config = dict(
    dataset='retinal OCT scans (Kermany 2017)',
    image_size=64,
    crop_scale_min=0.7,
    horizontal_flip=True,
    rotation_deg=5,
    norm='layernorm',
    mlp_ratio=4,
    fused_qkv=False,
    layer_scale_init=1.0,
    layers=14,
    label_smoothing=0.05,
    steps=20800,
    epochs=81.1,
    weight_decay=0.007,
)
Rows from block 6, named by matrix and row number. Rows with one number belong to one neuron. Each number is 500 + 40 x the weight over its row's rms, rounded and kept within 0 to 999. All counts start at 0. Numbers have three digits each. After the name is the row's rms in percent of the matrix's.
# fc1: MLP up (model.blocks.6.mlp.fc1.weight, 768x192), inputs 64-127
# fc2: MLP down (model.blocks.6.mlp.fc2.weight, 192x768, transposed), outputs 64-127
fc1.353 093:528496545505508565544473531397546528513466418497532480480508471500478439465545468504491499416549541516491568551432450455477524525423490506546437511531532497534509502475587466503462553465566442
fc2.353 096:514542492567397547505465415539519503482507519459471485500480550563533524485499450459511449454484469442445537471524436564469494487522522483490560509514527522476551433501477415546492499512480529
fc1.354 116:482500502479476575514487511569511497509444475445517517426567534526552502423509573568437481485468493442503489513489475518530517457501466493452472550483528487471493521493539501436462480472507446
fc2.354 124:497504418447492543559530460456561486444536453515426534494569512474462514500477523569525548477527486465528567543472522534549471492578476500446547482458541526508513546494440520500515464502518507
fc1.355 081:435457520569569544475505539436505474509579542523488510530493564471527481559525493538476423518551547576476559435438443475455535444446542498519472489563533446473520449475460455504524489487536453
fc2.355 083:543486455531480463531502479495504493533494500540523552531479447464542489489486509477504467582463504503488414504523518433496552468548470558522460519457489484496473443403512441512511534498489472
fc1.356 117:449477525458415438592491496491551465493490479494481508482504500480508488497531534483465470528499496464446398527528589562473530437588461484481479513504500535507520450465496393514539474492568598
fc2.356 117:570422486560543468482533570528459564511484412550508499450549513549536478605467505494458471554478508570541526491500518529511505516409439446540429474538500544535578433587482483542494504460514506
fc1.357 086:528526595423502594484540501540474520533460617494475500503519470521534485538476533588482529530469414495514532498452489490524477488452525523509466452506530537486585464527606422474573473456525477
fc2.357 086:519495479477455501493514445486505584534455464463510439590485516492452487425499492547508501542506515605526485431454502547421474477541487484543621453442527550511461578550560488509551514432471483
fc1.358 105:525448451481502469521457511528495490528483489432578498477515541538517554574517518444541450535554480550441477464413508460488634514481491439497450516486541476464461535472492410456508497484538556
fc2.358 107:462525489490501480517433488491521542499563485465516474584507488525530452560491482535597500537481550541479493442486523519533447504516519523586456457564478427512483480505429493457443495553546495
fc1.359 089:402479475600527540444467433477468511477531473460511489584465522484540528535538460484488490459558507489510516436469478448494551445553426572493509510510482426523500595489447525499486478419533496
fc2.359 087:459491503516416443509540557472565492533485592515500505525454539514524513531451533462476518479496510436510519523502513522452479564462466551530432445455507384457539548566509463577543478517529550
fc1.360 074:529465495489536514513519549553461488530453488451538455497443476524531542546508496515561506501564518596527465478502553489453391509505474496520479538454458540540546485497506452444428480492533511
fc2.360 077:534509497509454508499593505531491542419523502562521478489460509508525572489466544498496522518527478456513473488421396431471505484527446472534386514490464464569511552562552463426446488519552434
fc1.361 132:517568497480481448504464474520513489483486507547478552438519577589512523379507462432501444442459487554504505490515535512466542514509500540525498609505485531474536520498501472492515461543453542
fc2.361 142:437408493475488533462483547532522460503437486430505511426492513464434438585497504517517620526461471548527477487535545495545541444493497439464548519508506453485536538475456477538422531511477463
fc1.362 091:498455537483542515434553440565566490487555473512481540501480521450459460491517536524500460481456505486484483575519505560509540472566475477495427548494527541547491518453506479537483509457517527
fc2.362 086:452473516500504455503521475477562467554516549529469478480522510532494494522516480475489413539527553473513569532502524515536433519455450454527511482459424542497449477447528483479570450494429420
fc1.363 158:467516444412465563587456469525491593522485462510560531483525447458461512513520599559501540494452498530473504436491516551488430549534517477496490544505478449519559455546516478498450545510499532
fc2.363 149:458512501489544485450501465441420440566511509529483553453570486558504489488391489474472523505476489558522530558509445537455433438469515521516484458490548480478496487524492483492482592544483494
fc1.364 065:483527517476474531494560430560545563500518484480502532525436544412453550492438491567502449523493547483497475533501535507485536522546555517515549468501512509421537600557515580498481482469472610
fc2.364 066:431500451518504420502462497457525460531514476503499508578544484499580488535514509457501490481461530607476482474558480476554486459478481515507536544514470499549450500491510496520433485417573482
fc1.365 119:512527479531452567451512550573553434502496529453494535524565486494477599512463507493529534570500482449526506468463457430491614535516595464518496523473481550519527485532554481520508420483514438
fc2.365 127:465443482449502487474497442503527511438514505543467491524440515465491496479494515540494399461524494507552438498455506518501467555512446507514523570565515505483541449503484440434479490508500484
fc1.366 053:506509512513553536518552496538498441537424475533531540439430545479469498446520476485515515426501527463557519470545456491477578464447541500508447534547522481449492464474519483438486514547527547
fc2.366 049:524480442487508447534535476453495450454548443465517538504524511572547486489408580579496517562516489404448543507516523524528537523410469512549480488521487493470554487560509471493483526560502441
fc1.367 041:563537531521462457501503518584475487489505458500494463560456488475477527466490484509537473522513577528462530509470426459461496443477491540491513499474535433479453495495493452478494507505500482
fc2.367 043:520508535546508389519421515467477436498439543541524519486479492576481579511466499485487468489462563507478493467557551512459423473482476459589437494487544484541483534547448528515496521554483524
fc1.368 113:581519425589510520599494499459491494479510520487506503509521493507546497497532468470483567485455501476488508507473533513462545489469529540511521485461434449554505537471522465457505461451518526
fc2.368 121:520484491439576474564555479469454582440476475510516572502506473470456466590480515568525481480485528559518464485493445475477453562536491472474484502528411466462488527569489471408494571501490511
fc1.369 026:477533450506527438474523535512517569544398576559452537572563529479546546529550542461562493505505547453507503595449503491544516457531492507479429506491476480476550525480494456516487419491508495
fc2.369 026:501521493477491564550525461570491463439539453479489479504475444512544551507527503644480507473472487458490493443513514497619513551568487478496525555545513473489442495491446470509461521504503539
fc1.370 142:513561457542539447468536533458389528521429486519460520560478426470474448510501485556500466462493489567502481469558514534405504426426442501486482482517540521565481487511467515605515512510484567
fc2.370 141:483466480526450428567478448487470504405490619414486501579484537512460531452549528442499450540506492488475546515467434555440556520478479530484504540537526487562549509494482566467470500479491524
fc1.371 080:429440554485545502555515515447442484502471500527459415530463486508475483429440519486535536485496496527437499446561559499522465500474482488510538501493564506457514499507405545494436570542456554
fc2.371 095:408530492483475493500522429495502518367484518520481452454481454485473512500557517564428504456531522417467526479459419504437492391527445545559505491484498500453494508546499395555552498478438491
fc1.372 074:456559496558500521534526483477513501492562579473522444499470493452520512531546521456556463529514457488543520514542529546518471489494508518593542507397502487444551507541473542515491480554614459
fc2.372 077:571539497507500494551468498504453471553439491475442528514539466514490462468503505446559515494473499518514491551546533508505468488658498457468438434488518498529448405514554504389463494485496529
fc1.373 095:563521525514512468548497509507500478515485523491473542477489486454571550495497543417536521544509417456543455407489467532477477459488519574488474476464530488514529468476467512456512521562602485
fc2.373 096:451457477508430536478444499495528489494540471468470500524441496522446432519501481538527504483510505534433538522404545498510480510446482527589577473536436480458493565510524541530510474458479471
fc1.374 145:469510495518517531520497547465386465453486531525474529451461519492495503507559485544434510538549506444461464407530461525432541513459567517556554472496521548501507471548437567535486496454463464
fc2.374 143:530549481603511503510519458491533513422473547512469567531463473539578435458505469483495495461537494535548593511546504489422582478514481530572464522511474479533494579521505453474466546500461541
fc1.375 018:476474495544525428563534517515455511510545515463522566478443535536509550453485486446474530452529509522488510419523472425538492488539507478440537533560457489514542472541543509529565568497592493
fc2.375 019:516437455485504445450493483518483503478538430527538513617433548489491504543461450577502476421526517483482489416517504453481435537416463413586480567545526516517477486515442542489528488530532508
fc1.376 113:506449529508445593552522452532450575505526591442494496505500539551424477424494432524460577473507509530480512570491543474478513473459479514457521520529424511491514520485534518495549462606457503
fc2.376 112:441585539550474506541557438447559446449472521460478485454589501473519514539506584444555488527479518509551487417543582510516455578461495553484474486533433499452511481564469559483518528530468492
fc1.377 131:465545539457547441570452527434520518506509462500515493496482441479538501457476547512525527443496519465475493515466464540537452479523519443456554541484516576546514493453497519489482505545505548
fc2.377 141:574494488546486478482473514530466387512497548515544500479533471463464516532522529463415507445413428493503598494512538442497502544517450564477489445567495512475480521563461553475532496532557484
fc1.378 018:450507490508521568542513479550504527557516484498434499464516528391478490469501459547444510480464568529467522477445525590470466521470566496430482445509516463459551477463509546501394491480489529
fc2.378 019:556480519560503489512539492466499475503467530426578492535514484500525579512493527512489511514524476486563441524549499497502528478421547492520545504535508516591506495515520480566517519510471509
fc1.379 069:502540497494463408475528479512466510467490484507545501493460567480513557527507494493600567571508496505535454581524453453565456460539520493497478523434602534543490498448472446522551500544537405
fc2.379 070:481507527507498564504497480433497529407472517537519466477527515548481597537539508578462552441535465588501496497433518513479499488570493587499476587530548510503470423485512493557498505474455483
fc1.380 057:544490449498477471486545526532481456467476529498482486519417515557512469520450479486415486598481466547531501522529535521501483462464534494482444524541498517477489517482487568502485517528380541
fc2.380 053:473576543459475466493479494489531496497512525626468468507501488485501508465523528473486501462586552460402506468563463547577470465527509580513486499497481481489468446523486516465519421469547458
fc1.381 122:527484471587425477469446513503531535453471508479485527534529469434453508502524453489521503473446496514556427511484529512480462491468480432534553496498477512431570505587526550526489554519520520
fc2.381 110:511503550527537499506510457473490470479492544497521495438460400466526515476500471437515482490568460557529485513482501572604512537453539530492425538496542476558552520515549467584521463477511490
fc1.382 147:423501532512474489505501477477529478561550455510451522544440443473495505556558424523464514535413492471506532482470513516545516506481525412540445546464519513480495438503511440555495572543452505
fc2.382 142:474528420470547464469556525475507558511513505504528506516491470517447528503529486461510538489505448518500487439423462494516511392523516558465628522526493467463486473399489508471574535507464497
fc1.383 104:512513505423528551494491500483557508465483448475459493503449495521519489537533441533466459429552506546480522501496458576610455472483504530542516419499452514505503567431501492531452534520510474
fc2.383 108:430509523513510467452470496534517478497586538534578558472488497489453576479478556508439513473498569465520507483505475500556507458492471465493512493506470464418490417502498518511518480533537502
fc1.384 092:516549464518431560531547554520524506540554506496501465468486506509450431463533544544577486578601488516435499450531507527487534429505514517529512448473534463527496485539519498459569472481492539
fc2.384 099:507462504551560504434476503520498447513518546510495508463525542507538538474526482475486553507529532467415474498507409565540532491474505486500490483537506501535517565538498514495525471500413512
fc1.385 073:579485522557478529467452475550405500567555498524506550568461485482497514533488469454477440412511471459476561504552438536482493466503493479540538491442556469462510551516531462528553546504555542
fc2.385 067:473471432521457473456600489432495441422471574558461496531454524489477484476395533481510497489529519510468576470538572580571547509522470542585497494472468558488545493557481487537478528503468512
fc1.386 028:466517528505464355498448464489417477508454474503550529526532498426471488553504500491465546484444555472551546581495443496471552449482524535437485424538504529487507647483458603497473433462548445
fc2.386 029:507488445571498467509526474477518532551481505538462507579436514493456484567474500504484567486515511540459514473502478522520471494571488508560527460503510548511505473490473485543553527515478500
fc1.387 032:435572492503518528499523446520461476407466457484422496524477484509513482496479466492452535470483492500404484520429491483485486399504523469465566519414500540460518532538451522543507581531556477
fc2.387 030:553479472502428493440544477495472469515534482536584507469468470484480462446552474458494521497578452397445593485523486468453539547510450485561510514524466448493554508491489593474492492550469520
fc1.388 032:514522460577583513475531539557495528529586494513477521554482544523509547447489433484511488511460521527464507466466554478425536525503533411543526485488498514533522495401427517519471556526484514
fc2.388 033:477510491540502526547484447453451431482437532478531508502479551477478461576484464511480499467604512461569516503534439493467545406545479533491511512519515499563467456429500542567525488549553506
fc1.389 101:359463468410445553468416537521462467443493438501475474488487503425530551508506545528477497548528579435521556576537492558499498437483542497468475470562497440462591517442508423491498456420479481
fc2.389 098:574554545515488500522593505493547455441530508452545420478487433512536434493433518507464506541502490519482502551506489446489485514467462398544518517500514525522474529457483495467513521490507545
fc1.390 094:473485513513576548476498468498532520471502479493522533562495444570535540458454473488462489496506526526560457452482449506544480561470537443504534549512511457445511605436493463499515506457479534
fc2.390 080:487472474467552474450449473522535490572497464416521464464439550508439501531526477459487488425454498486508554506535523423535510401455506449476501510481490468528543496540455584541535512510425532
fc1.391 195:528566456457521538525483441497523501524476465492518527510508469486513523489490498458529567472520481476519565580539555475479493486465464421515464516477526489462431523557537527525463457423426550
fc2.391 186:544555559530487575501558508532536525460542485467460487494536509473509521467582529556440586477466498546485554545560528443519491587489540479509561487538467456518507538536502467532591456465541471
fc1.392 067:499544512507536518488525530546458550493508520502516523465424522562531457515507479507459523480471488512574512502446511479488530443497492516448527491468505489539522451418561472470482511517476510
fc2.392 069:505497458534508427457489475510474424515612525558574527464482561484502485501507442530512499494522511527579428459492392464525459460470451508409550539474466484549480504541477464517513582517548524
fc1.393 064:595541499509502468512509591517523518501489458541436457528382491504513510491483542505528516410501440600531481500557563442466464503527498468442551481478444431516556433508484474462508562492506538
fc2.393 062:485420629517492415494444510436523529531525525464494479547460467442493521554563512444503527478448498538432521520494410525495494433511488523513527490481486503498402553482498451493526513501509595
fc1.394 056:487538418543595442469510418505462507521541538396520548423536513509518575512530556495465461487509509463514477486420549436525462448539556457573468476463536510500519525502510514451555460512508461
fc2.394 057:446569657499436471460505498593504458496521496518493444525503428494502486458471471502557469552478536479515490525548496512433451521475559509470521540547530482505470488478461426585461451474496514
fc1.395 106:416563380490466439589497428534487470441462502537475433474510556578473518488488484514493470523484471479547433561504466493537464472464498502518545446529498528502490454472552625520442514562470526
fc2.395 122:490512501479522533422463457492502504530538548473485492461462451502482501488622517508543520472494495558557491547404512499427491516582440516508519489411513522535486425513516462495620515458471484
fc1.396 046:450455471505504515529500537500439471457501472465486515510415479560535508489510507536480463575449576474479528482462556490513513471485545482522575503452514573520542519493459522526627524528512448
fc2.396 042:580503438511505480529487509493454510559514497573500428502479482591477485423494460523530481519509511543566548504408526522400492535449484518519456555455501474563503516456488478473461548478486567
fc1.397 052:484573533533520539542541470508400511546480491569523496451557521516561476509509477523477508492559473527512517510506474553470488496479441516463520388443471558515551536523490530541462474482435546
fc2.397 052:427499582488474484536516552541498503481576492475477540516499453514498530548523524538453483493614512461568525523526463497524524482514467533482471444525607513566533546476461488551496486471450497
fc1.398 070:447489529485491490479492493523607497443492494419535579484450486500527380489497535563547462522543422557459508455429510519590408509502531581518477414410486496530517510524460452539493448460552471
fc2.398 077:568432503440505472508524461520547471513521508554564476408547497455476529569456561436464498563503550479515532527528427438514495470465494484559562480482538465467486496501475484474494543481580539
fc1.399 153:539400454518425491574477438468488493483544457508494469471546568485467510467442545549487508519544471542538509448499493467503527483486545537478473520518495476494581417544531491528513587478449588
fc2.399 159:477419480467535442552490490508517494463499508483466557483508458494533508468485484533433455487453435529558468423440519513486557522544453555522483524530426535534500519522495510568518438499533455
fc1.400 074:500471543577536452506468526501501457507465444503498429479497456530607488485508553472512525559554537449540469437442504510503439455427516481533471526485448503516512518445422473524554503564516475
fc2.400 075:558471497573504510455536536526506514487452562509495488502525433500532512501474485397502451457492496511477467508428523460565555501310497482518474551526497552453448484502539583551539528536539468
fc1.401 075:549576491483490472504555481493510459471550545512495520536480554514521458522483486495493551470494504546588492452503478451466496512497502503541500486474495529458518435491560577597565455425540519
fc2.401 073:496490512479470520497495503533511492470514490504564453491465512513499586539536479485459496454451482534528484496429531502500542480519478454560527511522505496455525444524471541443517510523532446
fc1.402 143:507471528510479555516531487506528422532492568544510437449504476523521463430497577535559564450555555487469458492521508505521463366460534539489530488472576524480488483545496525472500555532462474
fc2.402 143:592531567547529497399463549548429494444519469510511482504518460455522480506511548481504518546495492453520440471491501559462504572549455472452532497538486566534509463470514455476501488548529546
fc1.403 026:471536512453545499531464525477523530462476513491505540532442565534529542524484486496561563528486467466486491617448520508544390551485415502476504465487503558442508470389500549530433556485459502
fc2.403 026:607524447501488573514514425482483521440516532468535528536476530470533482505434543558456512509534511414489488446553500469448525517563522497543467532510503461545519492501458504578508473572575518
fc1.404 154:533540445455553548491502467530457509480538524496560510547431573463526569460551476454563531447522486474482529517556511471521435450527529497489424457542463580468459470462470481504479553432491530
fc2.404 150:467518458507479524491589503533471477509507489497526477423561473477523479452519445504543489499571530534436517524522488553471422606499469490485534528486415446476494440502536543446477469547464537
fc1.405 119:564526501512530502541497473448560477433507514541499506657443503541499549520454512532494461607471433527456481582488468487538520490462521506504496425491484434514460511447468514520428511488571550
fc2.405 119:537557461588474520473491466405511500509517511518455516449463487508516518527569483578521491548530523486443588488511477498503474577456511573460477482476575466548461438508456432434514502478486474
fc1.406 062:543418508427507484550516512535505526571490482537532534446454491510431460528486547432449549478515502481549558494487489537429475506484490460468485450549459493535470521477485473590487522516477615
fc2.406 065:480531540424567473513542541541433447523445449470509468475555488465510475529472498475510476522532524457569448543482470530424484499478448457515551556500556500501530465560526471565446527493464516
fc1.407 034:507521554480520461486516491519484444547515525512518490449481481477546434510506454448553427470495535473507541488543471481448530444448494488497538532470510473455467480508516518455474541478520427
fc2.407 033:419600463435469490483561470543437486435445542506558515475497606534560497461502480484494517532487431552430444495464482520511497539562517451571456487497516526535506468470501516514511537511534529
fc1.408 083:439512586527538542532483513502511516407508470533473494516502482522455404506559476512441546512508509448570482432537475495535565468501574500504449492476429553561415440485481454494494527466525536
fc2.408 082:557528463544567444487521491471594555524531519500569498588501461487498537534504540484498507530516592483495482488397519524471493512495445531451517458500525502462523505520519480460531518573484489
fc1.409 077:477486560452493527541503570447454477490478526427520549502476491465592507483425429504558509525444491514477509559520526407512462482523456464492579566537580501445526499549448513509453464486530418
fc2.409 077:493527482526443580446501551495505491428455526598474485469521523502523533487471542499484485479471562487487563442498617533504511511439524489459479488555478500522592598482530408486527428463463528
fc1.410 034:541481516536512512453590460524469454503432542488463525469500529555505552510502476455399451488538481501498535449472476496557536561531451523547453532504551524494516450440481571502468542400519506
fc2.410 034:552469439499519507498461492524568457572589505532480548590501450494471491523531514587510483463481481441444495571569493402521501459536453472412455420491549468525423490504479549462528535563503510
fc1.411 106:467495537533514453479525479447482483519459501503500501470503519494493466496525471528530507483550544458510531596531430528484473491466513539453472544559468467521482534480453474524515532523451528
fc2.411 107:435486453475494518512433519516571516491570451569587478529425526403394511528491518505506503457488524528542470458475573442495545542485466476540530416524475501504484538490529480516460486408497433
fc1.412 054:533452462536465540540603536497475550510502471526521480573496489515473464476502547508442556562514517511517592477536529495512457524519561444538530509571443474552494568483535543523499469554504488
fc2.412 054:549501519483541456519404524494466557458482438548561624509437537520483446469517497512470492442513491479499498536494513465475489494535470517394491548528521579487474420497576469435460508541473494
fc1.413 034:494497538538549554526562483497508494496495528479461553529526480428473469485496492483484530529475468513547508527449482448506573517473482481514487441509510471481523493527478564525469494526484508
fc2.413 034:513522529550501522572463476491498533533453538474530481563435488445509488438502587553483503505456428526569485561544527518532513433472562480498506455523506513482486447467551429520519470529494501
fc1.414 111:561542475514508506436419481468563483548541581550547518524424485501481468487515500484489500620482475624492521493495503527468521458404499479463504477492475536504463550473458479501523537521488489
fc2.414 103:468590480525480481475471519502462538451498556505478500525433488559487552513480503496522477601484457529516541530448485503440510435529566540557447550437584474520456448478513533488492518523505515
fc1.415 110:464503462533508450515525472499495520468471515550499500537463474502546419458478518482543523535465479492498624511472567549480511513418413515521476515501449549485521521499547495496481495507487490
fc2.415 118:532508457415525476566518486545533494472433446525516441494573507561501491511570487501495521460485470540530461453469566494576512540551457501521443431528498456436520483474465490458499513454480535
fc1.416 051:437518431473526448516464512446539567478517512469509576545500439468517497466559461480526557482488448492551505448481474543528495476500492449500490479430518512559540504528536472512515539438527414
fc2.416 052:435520495454464521455469549494513560563482480507471486575530505584493510563417483471557522504544524456531506431534453466567481487448543484448461474544558575527506528426480532473488455523541485
fc1.417 020:494542514497493524547511451472544521531576444539478508538472504488443514450578546517582366447480477584494495493449487461455476425473530559464518503455566545471475530496528464457577509480478514
fc2.417 020:480485502525562456463489458457462504545494525505511502540448448508472507444456529476477539434532561495470521526533529536535447502516506492494484560484537449596437505516490485448491518445479432
fc1.418 035:529553528524450453527513550513529502546542506511563458532589473507507519505528508505553487522577463509476561493505456510494525435460510541507547451528468555505563472473486527558458590440528501
fc2.418 035:465539476508538429541430556558522517549580491557480469449506477410500505531497434539462498464531486521500558470499543499496452492531488466469486513593513485552499487546515585557519474471474484
fc1.419 022:534536507499537602529468509598537441483511514475514503480488484499565531560480513491541468517474531464481546517539451444452496554475497575481522484584510468572524549463500480513499469515442519
fc2.419 022:503472473498436474495496502503526511520503456559508510541524483492406508442518535562484549454559547492491476495561486473554473480509467457480511421527447543504475491501458468497555549448555551
fc1.420 088:504521525485496480479449436462462499495462527485469493489468532534523403487482591580457506501542534449497532450437501517538504477526520453518530526505477555438455517524533522457464497475551492
fc2.420 092:606562545505523493527538523460521479541454515513454462496487490441553435529482432478535469503509530538498527478440461459534502509502543523455560413438453535527525523494482460541533536509477434
fc1.421 083:579567520570511500528550509500553490513549485509493480472481439491492505530512544532535518509546534522512518526583487449462542429515458528434467557507501496492540410549472502465458558467493498
fc2.421 089:527535586420528484489512542467509539479546496498563494491528541492510461531454468555479480475551471526522507506499541536502533492515475596485540452586461501558517515396474571502485534446558517
fc1.422 119:590554495513497520466553469530499474500527443489500540494467402545501525490469464557515529462522552510545467431526482485486504464582481492483489429547547516562561487570469536489571444504553456
fc2.422 130:482454470551491540507392523474493490474462497550548486449492499497422450468518485535464569519453522529502547505486406538457526530477483553530460512544524527427541467400465585526486492497506465
fc1.423 034:492523412576551468502501505515460495459509495528498541497520476511462473559509519514467441464561485516509543490446532477494478479466435507466442522492475515531485451495528457573433489525551543
fc2.423 033:487520514476484428463513469427470472467546521482441494490499469483507561489454508487501482472495529518543459506551477547525510492502502468514516477475547504491455507528498577547434455523542459
fc1.424 119:539529466522485427477493495476532457486469512500488511445483572585548466491499486542517503533513532478457439399449471503440503561482458472421560547433511479542483495494553492488510449475554548
fc2.424 108:506470474406475523505532492530518526454520486472471498535504528546433449475456562525490454545443446569531478526487561498579487455538432521505481509530521495520557470589571464459502515458456441
fc1.425 097:514521515472430539545491551456461434540496461473500536532517550515526531483410454467537599596533601507452498501450574509548485547496460543551520412512570533520453524566464438392446550496470525
fc2.425 102:470504490482524481532458467491505521490500448412532442585471452522542522565499557508553481495570516556506557493500552495449534510565467449435476480549496535516480517529551544438506503474478466
fc1.426 071:487545491529522525500463441481452533592438525394536527479585526494580522588562469554482464512461568523478481417495542555527466453553535565535525564475461468539465487544500519593463557489538496
fc2.426 077:519495501454587478495508562562534577475521587521420485460532521543542507506368546443511480433600494465459462498505478509492513540506496454448495433458491535510468513471539603468466469496500494
fc1.427 079:525533438506482532512374492506502468503529504474519633471498429527456587513528489492551487455563475538546489564464423492542601461534543566504512498426491514473589567475544531508506478455504461
fc2.427 089:529519523436491495489524554511545449483447511476589451533544502485430498483430496492539510489470457554442496425571483524598496521479477514555552546498589541500539533457559429509498492499543513
fc1.428 043:537484525511517458426455507545466504480489581489591464443549439490504482463446516492539434573501478519509507486475406413518466526549532536518591465494566530461529566586527449545476515546516489
fc2.428 043:523529479470478499473533451518537479546490500460536548526503526539458467534471554489482513470569559448495492522537502513561461483536448471537486501504561461430505553511444533553553487442527573
fc1.429 078:480516518508609522545511559515479535501503531487537454472465482481476467457468573408454548543488452506462539531490450521484484517494531530554455472483435498481570491495463462493551529520508439
fc2.429 073:545570471441453523528487486469420518486458410531506519479522513493455509442476564560529524517526524446486429512574532489428568480531553482518483501507453448568475484445550489499488504489505523
fc1.430 127:515608518485503441486583459496485452544531519534494492506489492440543522473493513484559513499497579481500461458440484539540512476479528541525487479486479496529519485481443476553496505474483411
fc2.430 136:471483509440542466504524480547512483495532514489528473498550475425530526518459530618501507537544498498446513479585437484520529453486523523516516457443468555561392579439494524467554494540521434
fc1.431 081:476551529493554517574480487500551467422456572505476475530519515556517467532559465423541442553502473536441503481463459525473523516507581534513545511465537668531533517504481455539492545443536473
fc2.431 084:462503538452500552540486429497483458484525498501501485528524484377470551492520517450510532517539481549525463488499570428572484519406494544481473484509486541539567499586486510490495499451438533
fc1.432 174:571512513537551467515434536459504498496580458456441471514430523429506592527503578472514484496590398516461465554461504501567499493359484477484501491471457505450468507445531544487569603514520468
fc2.432 170:517594539493459531504447534420476539505449576544501589511530461538559507505438521488453490519376528540454490482538483480462515472497433530518420488501464517496485484523515497493482603537553499
fc1.433 130:459540527521516435402529560462554504456474458504482650544450464504500526372557488476469458521530500453548548513531523512481481556539551563497491486492421454522514502496479393451490472495551550
fc2.433 143:477475558555413445403508510483557530491545501513536431504520583469478515551562555442584442414488536526510523542523554513410511582508494509520541455478515525523490462501507524481501479420503433
fc1.434 076:498523421518503475496518490522564548506499479448543572516497533528554505521479529544538527453509513491465526497490477512489434529492422509589481497553503549420522482455509506474485449465472492
fc2.434 081:501491528474502444458487519524470541501570549542501474548542558543513488549503419553517536476497523479529583519480482478548587565475516517503518571498484502485490480514424477451502492545567567
fc1.435 034:517549446566487564500587500496424484509542529552528495445504512454517416529501443499495494489590411527531514524470485529520436496453574566458478521509492482526509494554503572537556485562498495
fc2.435 032:533474482568458541538543424546453476538455436436512495528458508452424505469530494538482552458488528538421459448528473500495483457485558445533508542583513481522445509425516603411528457420451469
fc1.436 058:529435436495527431563479440540576448419532529498508486476529406547507513599463445471521472491537521529444516545519433532557477489461481509525481571475515439495521502452504531538490577535521505
fc2.436 063:512523495462452537506503497540492536514467445498544551504490477415552534459487540489505516490426453483494518434503583483490464533461523541505505538482484421446510437521523481413532457477523474
fc1.437 108:497562492507490499475534522506500547520425506600487482516472472547547497526517503584527473528511441559489510557425527459525494510531546525483475522498467462433513513412408459522526489561523516
fc2.437 114:549483491530510519449477524487528512491478580462503482494569509466495515507460440525512474453442551452504558504467494544615449523475470512484467532529548503496475473540480542460598545475492552
fc1.438 017:577535525498483532516521534534507456491513591408534532499484524509536498470496571452526422523507513531482463580461467473501502490541502504516514494518513478502533449413554520578453462504497599
fc2.438 019:476467538595501501517432528492533512436485431574482477437513462552450535441487520539504547465465499448487488463490527569609487544452497454510506480538529488490516563559503597509501468525541487
fc1.439 061:541539483528505487478542420548532482488556525545550437427499461496522471530486446571505476511494508564466542414579497520496460460509507507484544444532523500538498508473485522472480569516518498
fc2.439 071:495489481472478492521488606543476453496535536484516520542466535457514474466492437563558531510504536478425517475501495500583536489405435481448454522560501500449509464600471588540471499434471489
fc1.440 051:458542422540519552513422500476516498480519435459553497428542455575473495530476496554480457436551522512510464544489538538541521472461455516521536502493469495511581542523446517532452465512498511
fc2.440 052:484538569459455476491515508443506474467613491469608485469469484492435505478431497551470543557527499488420608500476470543524532495563526478473554506532504489484457490575527530435501432505564538
fc1.441 070:455504528490487475477487489499482432476522447506506505466448539502512541497493487567534553526450445467493513522583524505590451556515531566491526492485452445504552513408475470554473458572448460
fc2.441 072:526511392584488472454488550512467546522517533519472619449525502471451474484454515471508559536518485452499484550531435484452484521550527510469517489508535536518506498514510641516508512516515417
fc1.442 054:452518527534485482495508512496420441488408477505542555600533499489501509553469506509424543592383502494532476451429495507503507448524473478540452515509518486487534514515462544492518501399475461
fc2.442 057:497469458396506554531566539537529543444547544572501440578497511463430506483499466482449496499505516556499581423415501528568464498511499516498546528554565465493459477532499509468444488583601546
fc1.443 088:497476501475508537419570552470462490487523443518498528489458477528494476421507509449579481431481529588506462492468392470493505458516582547478415546489457523487460477487567490510468491466542446
fc2.443 104:461499529545443468510454466503506548512539503530566468478496444368388502529519579480504533544487551427534537494506516512537464558504467439488454512544490447493523507482500457474491573511500441
fc1.444 131:477449546413455526510568570475469528510507455484504491537499564489519520508542490462519479469452529511549466503502439483442432518417525529468522479523413526484534507506483488475482482513469535
fc2.444 129:515436573492539489577514527548451532540497526454469459498472536472454503536536496453456495487526499503508513577531497487559456456525492506480488555444615480438439442545528457499447546500428485
fc1.445 064:502445521457512504534509472484517503515498400531526458492557473536490515507477489480480551602511522510419511453504539532492484431471508538523471501491546430482495487556479498478453499450506506
fc2.445 062:467510514500450432570514563534495462512544530392501448478511474436542443475553454472508520464560473510435498480493530506506475548501505479500551496464494524502539536465488608414456496530474455
fc1.446 124:454484455500487511480535488539464548502466468579479457490482540584535487515522542475443531534517477480623548507513490509460518575481504537476413530452471527521454459464470477524429502477569508
fc2.446 126:492490495496484516509484582589542538602522520489525511528496507458480519487558465531512486489545507517564564493483502469501460470549443450501435552468515591493448462451511496454554514447441531
fc1.447 032:525519412543515428485538531447474452504479498435502448560476473469548440493475532452554537460532425550543461457494530529500506505460550494499435444499493510495595529465485500559568465505530443
fc2.447 035:453487544421489468498544479444488462504499561512551529496526462472494594516473552527496458471478551472540465447526416499600556485485478485561521469551530473464540500466511580524489425532480541
fc1.448 121:457470487534542480489456473487524408527444526497475411460551505536562464509489446490459514440487529591446485501501485480472485423520508476558477565533463518521495448478476540486449459539499539
fc2.448 118:527503504481514456486599477490517518506556563476512457483557449467488511407537528482566463477498470534522482453481484565564449593513577459440495523495480506517502526440524526492454546549476488
fc1.449 055:535528571536504479470484510533488516492563523561481515504463450565520528533473454470479512485479443503470550541480517462495484551471426457449517501521501503478515506486492479576481553640512449
fc2.449 056:530473544514486499486556425457501480512432499535608510469505529537484507547480429510544456491484461456480509553487514496532472413489449485495452490501456497479507414490473548480485463532506485